From a checkpoint of a small contrastive audio-text model.
Model: 11.3M parameters, encoder width 256, text encoder norm layernorm, text encoder num experts 4.
Data: trained on short read English sentences (LibriTTS-R), 26041 training examples.
Rows from block 3 of the text encoder, named by matrix and row number. Rows with one number belong to one attention dimension. Each number is 500 + 50 x the weight over its row's rms, rounded and kept within 0 to 999. All counts start at 0. Numbers have three digits each. After the name is the row's rms in percent of the matrix's.
# v: attention value (text_encoder.blocks.3.attn.v.weight, 320x320), inputs 240-319
# proj: attention output (text_encoder.blocks.3.attn.proj.weight, 320x320, transposed), outputs 240-319
v.89 061:548505570532477477521479575527475469498485554486506583447587405481490445517483499552507511431515525405511496553585547497451509515347496510446496495478501468475461515607470503478398514462490424498465427485532540481463457594507523520436504408
proj.89 061:420429536493553580560503483403522571509503461460445494587552530498515495563514495485463485534482515525595458487461406478447451447522482569555449467548502514493566411440498412547593411510507563535591515561493564483544464421446553567517397478
v.90 042:442465457461519487438471537514522497594543488501534474525460503442478537519496518443628463453532489439522531480539502541600550415528506557524512541573524436468406567481550483478497430506500434472520424420449510537505492548440491545505591504
proj.90 047:471451478461470530466513477561409484420444505483516543451486483521513472504417443549386508526511493535404540549446544462462434569466547477474521470503532508539552420398493548576508570534403479561503486530435581462533555457541560496455455516
v.91 071:533572542546419438551467464516441535495542483384387548519508534451508418561486436527422593562455510489570540530541471477384455520511434538525500534513504510587540412530494508533533524497488548505508484614528459451560399538569452474472494517
proj.91 082:506543471558535535443467550465529488497526441507576475503482456507470613447541556518543401467542579433503510499447498517567573535541542445434499454493449500488421567563496516444484471542525497443525545426506416528477539519491448469502454520
v.92 042:519439407529427508456582498481522555474517497490578544512477458524502490457564408352499537457622465570491546485443464436564507452530500556548472487509504337507501526464477565460545460495499524465559553429510413625506520582545550495476511512
proj.92 049:528527469508494417478526488502462497538565525465457447482532554498452460484443617542471517578415484535453528522492541538525515508485536514461588504532487562407520464481498474486481527543549433500462443486437562370537521458563460458524592501
v.93 051:497505498504606531506555551599541524455502552534502462444419455631535485531498534509643426497499481481527518456510401519565494447516478463421502490499563538409430548453460477461418489472456470507522426457536616531519470483416503529439446466
proj.93 060:546520544456406541539508472478552484571498473560500498505616578437479529474376487478437560507530475484472449526523557554419477520426562569505510448429516564639555445533493487544563440486514538520505545572523588491538465507537561581604496478
v.94 062:570490438567494440554573546494428502574504515462517541479532448552446372584524486554470529549400548435510479481516498450375477570453507505454504538488555559530411471466509423535510495534519429423445431441556507453571457471454405509458459480
proj.94 073:455560544492510552454430516532620482437427493592470454540463525498460679476606497455617449420569493461560513524475444544569533437496481497523527431491501474505540477528481554486462593496542551553516550547518449557419537479497545501470476539
v.95 065:494481504447605531565573482477592547499555530496454491440437438589502453520555476461529529507539523495565415459463437429539455468502515529547406464504576503482495476490544576452478562487513605415502463429549523529547442420497549507422476412
proj.95 079:532514535438398506513474589495549490629455441677574516563615621474458572519487501458499550517480477468511535540517525526434503516443548592439568426485510513567518498519440465478537487528554485512445547591513532492474530580618511480614418493
v.96 115:607449505529504589575502484509550562514423526450549502528365464560533480454557525392511494474562509500433451465436504504457473542433536463437626573487449556592504506414434509508527515518504481487530530561479504517476437391498478537500485546
proj.96 120:516454518487537481515587483516455437388521489550540529496542656528443494464479472518513480452500543502512562504486477401546467522526481459606502442514523562450535526589491455527492580515507553510437486482428479503573526523533429530559474463
v.97 105:471486430480505503534485502420550514432548562467511562510570552502541479472488500500486426609548578553551547492438475519516509585564447529468529403473519447450543564568582485529431489574529472434517526449528589430486533498479605429494567420
proj.97 103:480515547533488450501582503589536510509491458499449417484486591475548571583487529477579456516559359399446528497482530514541487514450597462493474433459387437569605431588477528380574510427423573493483448492550435468468455541528429495583428473
v.98 137:498453525552554482479482550486464503495482440492516468470455551484432498469481524475446523436546540491508434508520425400386505481464470521523520454534647480492416504530507426525463506545509444596477450524543582412425465589599557491492436453
proj.98 135:571556443511428515469422496450610561625506599512530440537535490501454524549482562447618534461489432543518506481393465538535541480535465473529478602500502437542492500512552480491599471539541512485513498472480466446544469473440589573534526555
v.99 128:451507464467559534464504530438457527510534582455381515558520492373562462496516487493529617490441427552457404444541469492442524504477499483582456545543486550600437573483457529399499595424449500517467486403492493500502478430534474455449510549
proj.99 130:465495542491499425525514501529437457549562467527475546476473473496554503452547446487473489531413502548524551493487538407527474473523492563414544458613448509476448515406443465583468482427532424479468520561449535538568571530503654418444424529
v.100 134:537520549489558482419505460462507512527560501455492493536588510466464454505553463492542526498426506480540422475555592538529460476467477554525415595448490519544517496417517513493501555419525498523488494428481473534489487536437409467542589542
proj.100 146:537474487507539511536484531507453429485444421579431546527435485496546473454596456467494543533529580510481522495512518465526481469469499494442580416507404501463580484524483498441556513446494567441428451570490452493474471479586549497491416430
v.101 127:498598489481506494474532508508449538535577486478578458461429514533485474506498489550589416547517553502480419467463514511502463527443543509438544514423430569487481434455524473446514441499514452555502462587458574491553467540548551579579556559
proj.101 115:566523495509513506484545562456485501515501581512434582588440509486529517532495564433544448496520496475527562548496435487561486541545547461594483592530537488582502583579430542456495513474535487492499549448584446402492508517505461542368549471
v.102 124:496483577468559455440493486517442515504459509500544470486593530554422525500482562589447502428491515486559433486527449516448431461470478504386542506423471559461421504435506464493477547502549420412460434472529579540443498407473467480559451603
proj.102 124:517534448462488512454515517498459441410467465515387508539351492438448523472505457462594490445510488566493556523477506560530539463525465580428455441469536540545570491562491477451538578429460472445455504500487531573480444569528527547500462445
v.103 117:588489566562387602365492465573587490486505432583636421436428429510497562461491502485556423436482520388477483505533493546559512436489487503505533527401445541509554504437513512511515468563488533481454544514359482588539503487565415543514524501
proj.103 118:545518381463497552503559527430462473465494535487531470559481463542495505528458536514424507467526602541514533573528435556437521541527578501592428532442575499559455493544542530422470485557489517480653512514581499488603517508516507667516535524
v.104 112:494515534443483385586476504510470523480540471410495474544489530541466517528552596477522487519528524489504477519447609509445544477533550575491496497572513499432448502549470570503497454457532472487494524480579463547530541502423560470503465459
proj.104 108:496429465562534544523471444461561528473416472440571557524575495430449528368516511496486556523378452564546495447631537408535489449584397490331508428514528451417638477448483466502498560477534479522469447516445554497401465450479452479509448524
v.105 118:573494491539398541548449505631544488571438471479451573513512515600522489439603543447418462493543520441480597442379480574501527487520529418506540513538469508443557478465455509532495439475557524518498442545475553503484529401480478495432439547
proj.105 104:502512556485461452571595499527480549408451498440537543518553552523388545479526462494467510413479521459554486447483549512440485491473457589468475422472573518461408557537541509517491494475550510512483455553537445562445501506462458469545579499
v.106 120:496512620400522555530508460520474478539427501591517550462428603463464465529471464496512446497489552476552481475437377557519478533403497556535483536486497574559505475473530449478542514494506530540496489493466561453553546518510462556491498460
proj.106 118:537548499483538482465440491525386508461501495526553517531443429560517420542445563482491462528441560467435422563571460567462526521496496484497490597543541562476431554573480531544478499474542473481516544410511491449530483549474460550472571448
v.107 098:478442510624462533476540517558476490495491502430521554486483460554514466438479439485514465535508438494437477539419466445428469413472459481469478401446469459478480451454512546463510507490467463531417508549507428508419546454513506564407429484
proj.107 096:424489564517486450482523427457500514413466490424439471513490465572435422519377586571509533457479485510589528425467540569417516576494492518443509376579572463478450537580555501540482454514591470441490405561446558560520487527497504502550519552
v.108 100:500421527531469456492556509450505434534466483501445524478449516448552496436540384437437462484550497468513578659537511588526596556510524489463506478474459413582445538534508562506506424507444449459424533555467464538476513521529459457425521522
proj.108 101:450444506571560518533545422521487501442532491464479533393488441529470473541495493562516508555496544538487471433431559456392476535479483503509570483459559541476420461507531477511467427534586488499478402496576551488450479515517455508536532480
v.109 121:535519535521444435449457467418455457515346457583493463427508546512454478512539529529524488499440594543578492441513460492522490413544519523516564573492454423492546573398488458497577511542548507428459475418483484572458433495533490501498454540
proj.109 120:518510483442453578520526485557538474481534526394436494512417490496511427507565533498440490379405497526546479507523471541546570553566427557440440446409457494450536531473451526483479473411525494559493573533488471484505526457437414596443577508
v.110 120:533516537498561494530590505447485539447454551504531549528505529505523598483500533500501568518508516480512480528586442468485439536532532465498576522388506503471508503488585547570450533573556443315447500453467527556424473436540554484506580517
proj.110 123:482483482407522487544472555577427436380479511520445477487352563446484426500469445482551428367459491497455549525451561502522573540487478522493404499460458628480487526504524520405571493398404486531494541459573503555585462545558392455511459479
v.111 122:539504504503436597557480521538570483397433507498564417501479392497495595495538552379580522415549477493420525469533546538608493518558521462517542577484570534532555473491511474550555486512455418536541497519533415533489475515374464492470539477
proj.111 123:588493493511503582518530446538494459412521427543573449447545548464428534513486424518524532455566499502486514503418601534479524496454516524483511553451490507475506455472604502493444450570537576476560499540517577556557456439535402477506459542
v.112 121:506474474477542506525555511488450501472452560514499567530397569442548561508593567510515457544564559528475464468466507427415492632481465496469499392491490513544478537544582505549487513529506472555475517560483632416560491533581554487503530489
proj.112 099:514509494515595510540484507548532525635555526428562517492517512493504465472501532478622398498544466473583519509511435491552495485567525441547467551490463573466551502552405504371488486489514545517469450370531456438513519482461503517528578501
v.113 128:467519572530518453506540534546519463557443478519572509478545499524486496493507405520473433500486505521500470419531495523477428541509519546430551448547452543422508457498630493568435502546520353421493457597530477488515457496441526509540507462
proj.113 122:444456515451520526449485380486415413367549490467511612474426556463419475453455498504568515429451514559557597585520587491443504536456540537502505433478470550513543596541568471470482453459497511421411489539540514557423452534520496457505513486
v.114 119:472489455472564481477544478424465503471591501560456550466417509541489536569407508564572395495511474541460485516503467410576535514504522411543511520444382494555482566551500472483555558592501587515529631462486458530471590551510663561549527503
proj.114 122:517468580477507475499492580493556539573536546464532475551500444414512433574473513495438481557430418420448450480597501474531546490456528474475484540502579524485411538508526539570528549472544497585470611411443514450581478550479443531487481488
v.115 105:445459466498393486523486511500565595495498495467509452498474553544568427418519475424542490448525487529507593523504559493553494494588543485488522557471486562449563562536546521449412447460440473437450496448479514522524456398534470441450500460
proj.115 102:466397475515533611479601483515474472437532442434485494448503553475445581525448497505481524540448527537515513480496398416565517530550475533512403461522496459571610448520460456462540511551458499501501466634538489497390507548555560509571489453
v.116 119:476560467478494398536423525507477455466616516558570438498568499529516528550571546577490513506449556548533404440492544523519503437470483608371505523497475545527531513489493505490511526432560548425529540501464448628542548424468480497601464493
proj.116 124:518455542487546494557558488491494438460412404465507567565532465453502517464581508490488494542464472476524591521531540501518411525542482544482463380494520393490638531481473485518480584426386453483455506563486569513487467517496515484507428537
v.117 109:440514553515485475567517564540473403441489471483447476539498501437524519439506428489455505533479515561538484488479525562455524513459510562483413425525510428566505558494576590484457455505499417412481461447535460475483536510477502437483452437
proj.117 112:501445562569530465488600440547449606508459460479531569495527456526511408581548490575535476441544441495561478437460562562463471530470458510522512427422525411494516439522564532484448443445519518502546297639486647592442477518588516434506478539
v.118 154:452548514559455519505547546531535495452544415502572517482506445532474533572409438433459411499483433474433452515563579494532539492464528418477591499506495508438537521520574563505467449603455450481464516544470401477539477561428504489506475523
proj.118 143:562480565516502510527549439499440527453486515585597603536490515509565493495447440502538609436530500476525477489437518598471458467469565511570476510400488453541475486503617486451467509487481514425540466534518542510508403479590456486485544546
v.119 114:479400491508559500527561534427502396551460518592484597539493522480539437460412477535493456537453455526573452524479432544535522580469417459539429436614363503533444516519591483500500552604452461540538524458461421490470522573484668486583533545
proj.119 129:419572523536503492533448470485520466515580468499426520459469551528461488551461540497502494579536504505423425460559522451419489476529585493533566410562503580467445462545494471523502550532502585530511562340489448453482445462490449515483527477
v.120 138:523573440494473555423455516403537536546505537474529493519555495559551373470465475499448542504516489493376464542566530534451556493488525493469537473414474510494440450441508566468425498478579527600466428444478471540488489579512504517398516557
proj.120 132:517485550513479399558527544468479614513484513522528488486525518566494531486478511522412517541464502488480489473527424580386531498478545472530528542573525402471458493434433497519505498473496472464566501512502520462527572431479565533516470474
v.121 113:444596480632557470468505527589537526493537501538518492470515418604570463521516506493497429424523525483505484452445454451443531490499494475481531473442536522455590446460530396515510487545504553455543508714521557535519539415521527560479535462
proj.121 112:504502449356432525443516583461470533490507568513473469568566504480474486523385444504502498518460433436488592566507481556491477468405549545539468619492528523454474563552545486502551444464418431536381601476495458465528499522495472500523480570
v.122 118:603564487537534419513446507531466496530549566468549470438453551447481550578568503518436429404577501560405498536535517393528445510508577515496517528470518477534542538619496562568450487443510515476533522443434431503590459539575487508487494465
proj.122 121:572498533485484560524539493443631575568441565478610491530556468490515439432509525490513513492449526487543548467503464482551545579476471452523491425405519407526550548429516524427447485537514539514464499590451510527471483471442451513539467474
v.123 117:449420521533521419484482553491538390519505483515548444522510484446499501402501440504465492565462559416628447461481498573495537559589441504506425527629469531612460565493554373529445477533383468481507495568490522557464437456508527465519458489
proj.123 120:512490499501532542538562423465522392460585446473427566499481510567514575571628572484548523554522482496544554511489569436513436504495526542457521386466479465569574453539494485459552494507542487454435509516499468436457474489490556535572485549
v.124 130:538491470528524443403488475484513447454451500489509486569580521554544481544577543550511501489515518529563472544478529454525446407540517465385535444542455477546472566536464448468477560503518525495459510470440509560463466465475507451514343480
proj.124 132:485425541495515512563511523504484442545485461506473599484397466404508499576589538472470597529436534513547516531514611560514501541438482545412492419435528486490517486544577424540522562468545464463451427607430541513396522537497521538557500474
v.125 118:426497495470527524557505499538512485498513550503387432487509484466512497519473465442590448468393522537481437436520504499504558479492545514484499588556410535597527512450461497423569587441493512534486565487588460553580486482476417443492518514
proj.125 121:487566431546466451496574452494503471552526511577504564514504523426525529412510506551412543574417570549497528517563558496548487484496460529474534519549506551396510439469455458604463531459479474518451506598467470526536537548499530486453419519
v.126 127:486540543519576500502441527505423495504536559493469485457528513502430533509509494596466563558418505440434418439517507519416571511525462485603491507519515577501502534423536518562506567547515492515481572481515432561523492430512544555525548503
proj.126 120:431475484488465468477481457490609504385548449458510494556490540486523471414548516390531496477461419553463551481582511426584494439577516541391472446472425496455603516435435459485526526407456457524460580473442429424525512507475451479466474560
v.127 119:398515453504580478453568493466423422532525492567473593498530527527519495496450410545570473492466449463527529532424469464420434457471477485480428414488537489481532486512556455455573470511423503505449508489519480435381491523521506532534464430
proj.127 117:415511560474480484472363494500473467455509501517418465524415482447506413500418485464574524508438478521452448535488440526533530545470529506460511517524498568492442516518526421564542555545511417505440534479451379480442420582534495512490645481
v.128 043:568512485517512540620427449578466511542522486471537555529507483570535420598566503498485566478509588497438542430580504511458449444465444528434487528589514446373528507463509595479448553552577473478504547535413528582494489545462528538558534451
proj.128 050:437495515563523481420522569493515463443484497462455453462465495452469585450424538543474439509480473554559529514469473459466571510547549521600471493425589525565478479491428479568520469439410487524539451385529499432541592525474508476504522510
v.129 047:514444518489565479421531600414536491403470549474508489526450490507478471484473593440466543481472513463473460574511585534527440533488551500579374483581590479552479532531481472542518428516418573438527519449510515481419454511474491553527459487
proj.129 056:478448448456438489533533411533516542549554440506565447500492433449502475520443402488547469471522533523475471422515513494592466441464439554544534506423514443417523509524565508370519490498534430528498459440497443532525412460523476472463541496
v.130 048:490445516473435498480458586527490457483465636611534516500479577457510475513505583520555520417503517497527458578520540454506448561486566537467507512578465500641489536590524393429481468515554411451508451524564557480498520492511535456548413390
proj.130 048:511482545537535527393513474451528532465512482480460434489450447506554590482457439506414432487507532553461498525511501521534461405444438498525441514494576434371537414404513530490544472465440586565536536542434463519521529545465486578469478564
v.131 072:425601496420378508558463504523457496528481481602471569510467515537527501468489425547584546458487487550524546437436438491519484515555441427477505434521428589478478520525531500519489624484497549423380485522526477475523551440506557424515470433
proj.131 088:465539556518512522461508588462522565577419525490556504436540544471534524457522538446450514540485477458500539543509460568498584573528560516389476550380535549603495446482414472527496445518507506491448539606448488484511471593509506494507461528
v.132 048:507506542508415484477488500535519466508523491438420549493454514489528519557437399494534577507569514480476575427496396569464565550456440477493511439547497541423467484506524569456400513477458511487420449542434524439527502408457457447415507499
proj.132 045:430560442465561608566502549492428575575490466521616508458515522506505511446466551544459553504458464472486455477508497482452499526661494501407509575440557593589475536610465495521561450518582512412506570509508504562452463480566596517570476432
v.133 049:498418474480481548500472555442399520531502543550392580538540567455415513415461533543459348479451415559541490496404481527508484429552428472616542436498489540536486420451516438557494467518453542467425416487512466485491503492466590441615466451
proj.133 054:373647616431543441507517507500538480584459535528640502488438480500582449522505500470499531578489563444551478526517399521518533496493491480412433564534562434491506561568535444421500498594490588586457592528503521541498441504505472459416451566
v.134 052:565414476437619482472542511435581482447505509394545426512527497512474485469435538454484473518499523532504518524435492473479435517500529517586524610443575442508548537491447510476492406497478465515618484406481476553464519557536498570501615540
proj.134 063:536461452556493447500458432551511463419537490536382485525462433529493427529545518562603486466570437558489491433477613471568511430415492544513478399614408408452468451451559525421488568529536518528494525418498624472530524422459428485538539531
v.135 042:574471528504483499564424484524512483559470564520605560463489534518504474418556512559518507475463492482493475433538572455425411473412511513459614460507459478459526552495512561449388553466570433463479536531394515500467587446437598450536499405
proj.135 047:445513532556544508460513494518463450477472512543378470444476457532511521561375544536469495464524463592541548521478410495635587453584473523532359560432529496472443411445453442572604436554462589531539444481470488516579502555527444562507499549
v.136 049:497416479558472546567458472489390543611496506533378558545520555458554540513447457449435473470525474509499556471407402544459477556562394549548487499500471597495477448473508440554552443525476513464465493549488483531417506524577620474522510534
proj.136 057:422651576468551430478488533509536485518461478440596530498454501450525448475598558470507501539444548477514500456586450457508537466538574392473545555484524498483486567542463519515509535529484535526460502418525529530509438419463442470569503460
v.137 058:473540499497414556539447497528457503574511544585351579539465550450482520507494467520498465449486457516523602448503492555517538505510435467520485457567467651514459478503517486494505476552501464497388425555465524483515443470519560370509498430
proj.137 067:452564579531538508501514576433470525520439471498642563530507554513578546452537527450434528578458559484512450512482368482427501495614520462414490556380581520530501532512446454534513508554465603538453559518457485531460493514498521511530443513
v.138 055:478518547482483503552528548481423516491479608552471517489471571462441477485521524612506449487505432457503454530472560468462497492449479557496530456530485606459479425536503504472453462470459486500483441538397508563552516475474573482563497373
proj.138 058:437531499486534527557480504447525462562490456540546522483493486574624546471500435416490485532435527597523553458562386530507479473523537479428434604385522640570407532512411479535572575550474577551442548481527514547484482510578465474531473486
v.139 073:449506505575416477659505529519414547542479479497529616461488478535505456422600464557524525499509481481520466426560571473451457508461498501431529433447413562448468479481495590538456607449511537452427529493414545520468521484492569464513414407
proj.139 081:433523508442524527476538476523539505551410532537509521472512544558543583509457536521442513498473481488508517463510387489569561482547462465476448629424519601549498496517419453584576479501488522509525482530463511602571527508517490475507568478
v.140 046:507550483531547515582460488527582514404537447531536473526583444599409342430588530557534376459450494514473457513568583475441560457535560400455487524455483490439565540517509548436418527528541455564477473490496477477517532491413519485508510429
proj.140 053:491479548461480482510559557527515503548463593564420571475515539477492623545433445431415577523520501553522509560403461545551442547391487627593499465519545499562517419417483460580547464423403565520518517580533519443482535611536529506444481545
v.141 052:430473487568407483538464505514406536568421487530469581473496429521531476433534418606444461542413493552475493579552531490461512532513487441436445425416486594452482511501481443515488519463357550450439451514501455509517547566509556431472417490
proj.141 063:490567550412484503507523440490574478557522470454517487467588562473482570566464506422465566462464510450517482471448413483498538539430542479509608546473521505574546443424473451550623454480513491528464563584506548525481450476481475564475540495
v.142 050:497462542525638580530562491494528558448529523458486464519492452487490518581487539516426432510492498433424496563552481464495491463489524501545439477488555532438506483519512523487468380536430423569613516487399579586508412548463530594536567468
proj.142 054:465510440488492466538448469520504431398564514513509524584476511486505457467492399466528507511434522657519492481495572562466453435392549508545513548513523572477432537492487441520543612462503539539468483415615545448463590448554473427558493460
v.143 039:491481519457600473513503466432553494489471477462521442510411485521448559516539485459547461504485507408468538472481469490514404491480591587476448513473512479475539608478414593494539511526481448497545464489494473583487539552520538560445590477
proj.143 046:514420499550496514487473428528560528447483470491421476546589430497536448495523486502547504475551455636511528435491599464549550456576520469556482462469465516466477388407454462479468527556495553509508510414492521412544504409494364445598529562
v.144 043:507594585508436417556469488481512499528570439436473495526593486504466475430565494524534473542495484491533478444568583547373526412466478440455533507472382441401496447467500602549457597503500633548390510483456423450507573462466547544477444556
proj.144 051:472455426432504592537608502483489512569399573560486598440444494564494530525483476492470525504486506429525511502457460463575546587523457526494438505500554505599545507560470531530534498469406451442587505546524513593503457561511535446450552393
v.145 063:528462482504613528437518470485642496457518493437520366549507478456510545581431492411529468481515497532495433522461441527488551551538494528567471595475594505541571509482525464559547405488450490575599503428617495506498479461516394561448551622
proj.145 063:507430419493469457522510541526479502415561441515520539489489524487486358462564522457503510490521463466490513505511606510483443447441494493511548362575438445442501508541499539373410558492524460459511522438510546443505456496466494471532539533
v.146 048:530514392489571471581534503496372584495463483549439556401500473524445526488550574543396413543428561486492443550503599466552462372443505574532470493532507522495580452492505498517553552492413562536520530481446479588548459582457484531605511473
proj.146 051:471558573501445522471478456463573419513556537473626472614551519449475479555442433517538489505477522533577511490469396526503521544507499435494534533445544460442465539525539428551477499541560473494451444471521468438519525492501456485436515570
v.147 038:438500573558499362419526448492576494482506444408585473529450425552448461423559430602555478507473422418438577524506556464429527495448540439444552531387488537405530486558447539504439508425478504523548436539560439459594552500432531533448504517
proj.147 042:566487467454463611579462513475492533539442512617392535425615537566491538513449453369546597450501539546448440488517490540531523495515569527569505551552480511556454503434496458583565505500468528445497528579520476525405435501599509518480508457
v.148 054:456515495472404425546455409450473538596502447514437558542519518502465651365477405459487435504460435489553527396443439511486398519507454529523545490471460593510460551465489508592615527491438563436414581469468463466430514444523593415474479480
proj.148 062:514572499473493506510526500556492500526423533481563562496456455481518410554557580491512529532511491421500492516521511493612647502578490392413486526454420431468498487535520506481439507589564480490509438571436452568525441484505433528507489555
v.149 063:469456524381513512436564564502585483375532548541530405554466464553461474443480621467561489500458505427479505520418499459492430562561578512545463517494514394531486523514487431445481468534547482452553464536503530444454514469466491552496434472
proj.149 068:583445470546490482533489388497514570523531509557450470442469419509522534513465418500545480473643474548478430500549694595623448441384509546472468503525482514474477452477505583426467520470458529535559517469545532538493547499508506531519499471
v.150 078:496540547523408537544490475504441470528524462505475562518520537554479417410539474515503471488521423423560538435520533485472537502457458471432558489462416499424426442470494547487455571497586479492422523558419535512470516440493597396510471455
proj.150 087:479533485512558466535512525535436547572415540590489588408462523569592619504548553486470524545491536511472445499509402511501499503578531519460493613453507653639465523542428539594511559499444544523559494533518478578499528539571549535507467431
v.151 048:444483531607402505530452474578442503523456471552529546512459501530550473466607453501511563498471456483482641467519522495519477577494533506394548493483375470546418477523502474429493617500678517467491462609531521453552508529495532420504442519
proj.151 052:607541547488503519465522517481496496503446522495448528455532566557515628435483550528499502486525571474461400506511406431431561464567480487519493509519524518463575573415507539623506437480461514479475491528505446553430536471522576569489486434
v.152 051:452459424606453483551419536515422499543466467553542536434465424535552405464560445531425582500441557521454481602581529509440474503501554416426436463470498507479492552529484413486475550450456489459484512534541539488440552538521537458463391483
proj.152 060:477521628431479520437539428482580506554501542422488500494590584436471617583415503448463505451466519530501492488450443458503494486433508534630587503458563489507545466443493527583590436442484463542497470554503497506529431512468470561509558427
v.153 076:573520503461583448515510494530634480484558474367563425486536451485491520534514554480537481495528535478490469456547550512480517468461547497517569604453526385465558494485545584508465497476545483598576535429467499493530485480434482641482600534
proj.153 088:540412420539498518511501504507431467372499545583418541570456535536469404497445483563522463485542472549532534510460534492540459467484447565543437408584436421430536484486508493472472489478465473468553470462509548466499509547495511437469518521
v.154 039:619529385439485490525507535587481468470561521530527558440571522528493449522439523455483502492542558595563430492458534478564576425509501426573544525534503433476595518493586468534523497467489564539425552490575446508536506475434515524530528494
proj.154 043:460522619557520494468434580457504532521489497500538490581481566431492423543477511506465438498467482451514538596508442584472427607488469606494483486550573443572509455556557488470487455472500391468533486506488463418496459658530508454449459606
v.155 081:531527481478557453379509530460543494446487495521511375515505517494487477501470609514513553511490561533526424578464536556547493524517509568488457571517578494564536435510452443499548476461457530512565502446574528454507509497516384548489384624
proj.155 090:581434435501439529480504460536522508486541490482515430440527424479449478524527454493548469456509462422434490504511578433500475512435474499539585380577460414433530528538563553420444501471533434464479495509497426523502508472464503562447560511
v.156 043:530457518600502404531460504505569536521434461401569484451532434526548498501578429430505572487490568523413481463554449513413520578429533471472495567466533533466540566572491507497539480429521516496539526445557502464442521467515484552432552598
proj.156 046:458462426425503562453563491538495495465516488489421494532483535442450484569419541489480483445555488474510541462485561499569486470561459528619580447553442397413591423433517519510503452470462423397548456503507473495544370492434455518524555477
v.157 040:506507411430459460528538503445463531473460477476484500468533447494531566535445489500444482504496608519484432578543498442500486517501519527503412498518534502462543540471546483595552462483365519438510547439509429583502544545525452503467514452
proj.157 047:483457502465496492448468427544568470551621442436521409508515464427405424546520476501486497462477462496535550473455554572529488558421520443522566493494485444520533439456471489411518503537566438531544451496493551370501452529443472538522540594
v.158 090:592429420522546561430495539521493510526498557531452496468515527440529543563420528460400483508505532529496472589449419528527553471567488487592468461505576492529530484480495385480492372511423460532543445515484494477487440496502488488509485540
proj.158 099:396584595506523494490459470475457472469583469425571442567456504484486364536444483557533497487466508519541519460508465544433447516513487467513519495519524452443477551574585472486522490546526561515498536417537516460527492457460498535534515565
v.159 050:482540506320490542437511539483594468444543534591534432598459486547449467498449617536576523458494489508503496497428492488577468487592478454542469410563507462555503526450530500459497532545482553457493462495513510438521456470466436537549430448
proj.159 057:503449494590492482500519535456474560540492500478533461425486427429492474420488417486493473528490494511509510556526543566474518533449538579434393508427574477517464510546514493407404430464493517541475529530510452504484565621507594444430454532
v.160 147:550550593496491420468489491511515508532463462473521469477386579518517621519472551534453427480580495538462534497503643562393444504565533495528519404491498443548560493514551501308468470496465553490436451572407495425484502474472478622556444437
proj.160 156:595537474413461494543445486594485546569552483551445524389538570553482464443420475517569516419454535481512546493540489553473496431533565573615530522576531429541478494448465465578510442494411521489522536491370508502413500497488488602420477504
v.161 132:489510482578583480486466480501540483482480608439452542455501553556464485512587468448461460528443487419436439530618439566542480444549483471523489484562479572511509482591489466468556506601517449511523488484447438500516530526500471498540541478
proj.161 136:438567451494519444476515558518482453525535487463476600485563556465609512477460478476512477523541431492514573550481545489426489444483522502565539514500579581612432522499449494425510454460506524411481552395404577450464467594580555502526402478
v.162 162:510479467481525429478519533611555611524577502500585532555443535508520449407522456536541495458509496519542554441521557531465528437484603525529483536467636424567478454413545461477537508502514486429487439444415515471410479527556484503552576502
proj.162 166:518491468512484553514468523581420489520557518508501455483429502496498463408463500556614410456469606579492488422539509478496435393549569550568585513521498515628563496523498458492485487601473500445472444443363417447560524529531539583515557365
v.163 114:476494500523511610565530472449459440491421529495511423476462478480484447475392551485426442475533509381383513454425471489478530524463494494487513470548498511507454541477549572543535561597504519554538539485488491462546503505469444492516498543
proj.163 105:521528415523518507558513480505529486542486420574458478576510527513496456546544551373481517628505457445469498570490505450534497551515440468546537489365499505512549498508509546511517552456622471510476500473557519564507507394437527427535466596
v.164 116:491465536583462513448513444427481524622476533564530497460406466511545492532468489459478594493507484603474513592464484530520454588474508455452518510473505630473541505468544521573524469570423437542513454534432515483549531522517575548466517455
proj.164 108:441524515543549545517605550552498463464446416441531478482476481494547434517437461460527432509523433506556461584513456458454533382451522409445493479459445457531453544530451496458549500521542534417473513528555511524474515572492528505509447497
v.165 142:448521503439480441520498533424443474560460489562415389464507464486526477561507486489510540535493473509409493502377416499493520527443456519511504446494543560516444583504453584481458464536547463526450583427562481454521548404531510585470443564
proj.165 138:519535524574502597524465502509504507495491401474492525511472472446476491544492578431449494592452505483555452567478471506526518557443484502497427532425450464408494608536506374579438535491550472558587485535560523529484505506440509456409410593
v.166 128:403593389468470505477451505462487408448467450540483498461530433520450385475594486507539485530480464461513523569453480530538460559475498519609511544489488467499470516555522509529531531563483498564530498544464492534441448503530618485492557461
proj.166 122:517512476568543441516481534410467563506346487479474543545519483473529507546552612472466515501495459498513541549548528458445524555445454430559456481522509564346530465466467494502513481452508543586544531558497566565491483432449427501552513516
v.167 141:527508479459488475540505508480465504462570545581469480473520403416491457467460466482504495494489520612551541424495404402572556513451445488498425573446560497483490470593471583553503558521527488467540501516657493471544468545528550476406598529
proj.167 150:404502539563498488509537512466484491428431515521555433579450405511499517420544538494477540536543484448520468486471451407472495577528461456395518461450478492471553443438498512407507519454566480480518488480571527537471427456566499401553510495
v.168 104:458479479564456408557480535511470518490573581502435511449453514466488634507416605565514479471440525553509464423538454531447430528496524547489500529571457453480509454503511438425515496515477498446492670470534476453485498409438488481541518487
proj.168 104:440486511464471478476498489455548482432491476500474428438540464485377518430480590492432551575539412492537540568520512492473480620507440449398468477447473479481487491483439568456525487400476573543450395556524476487447418567545454515498437516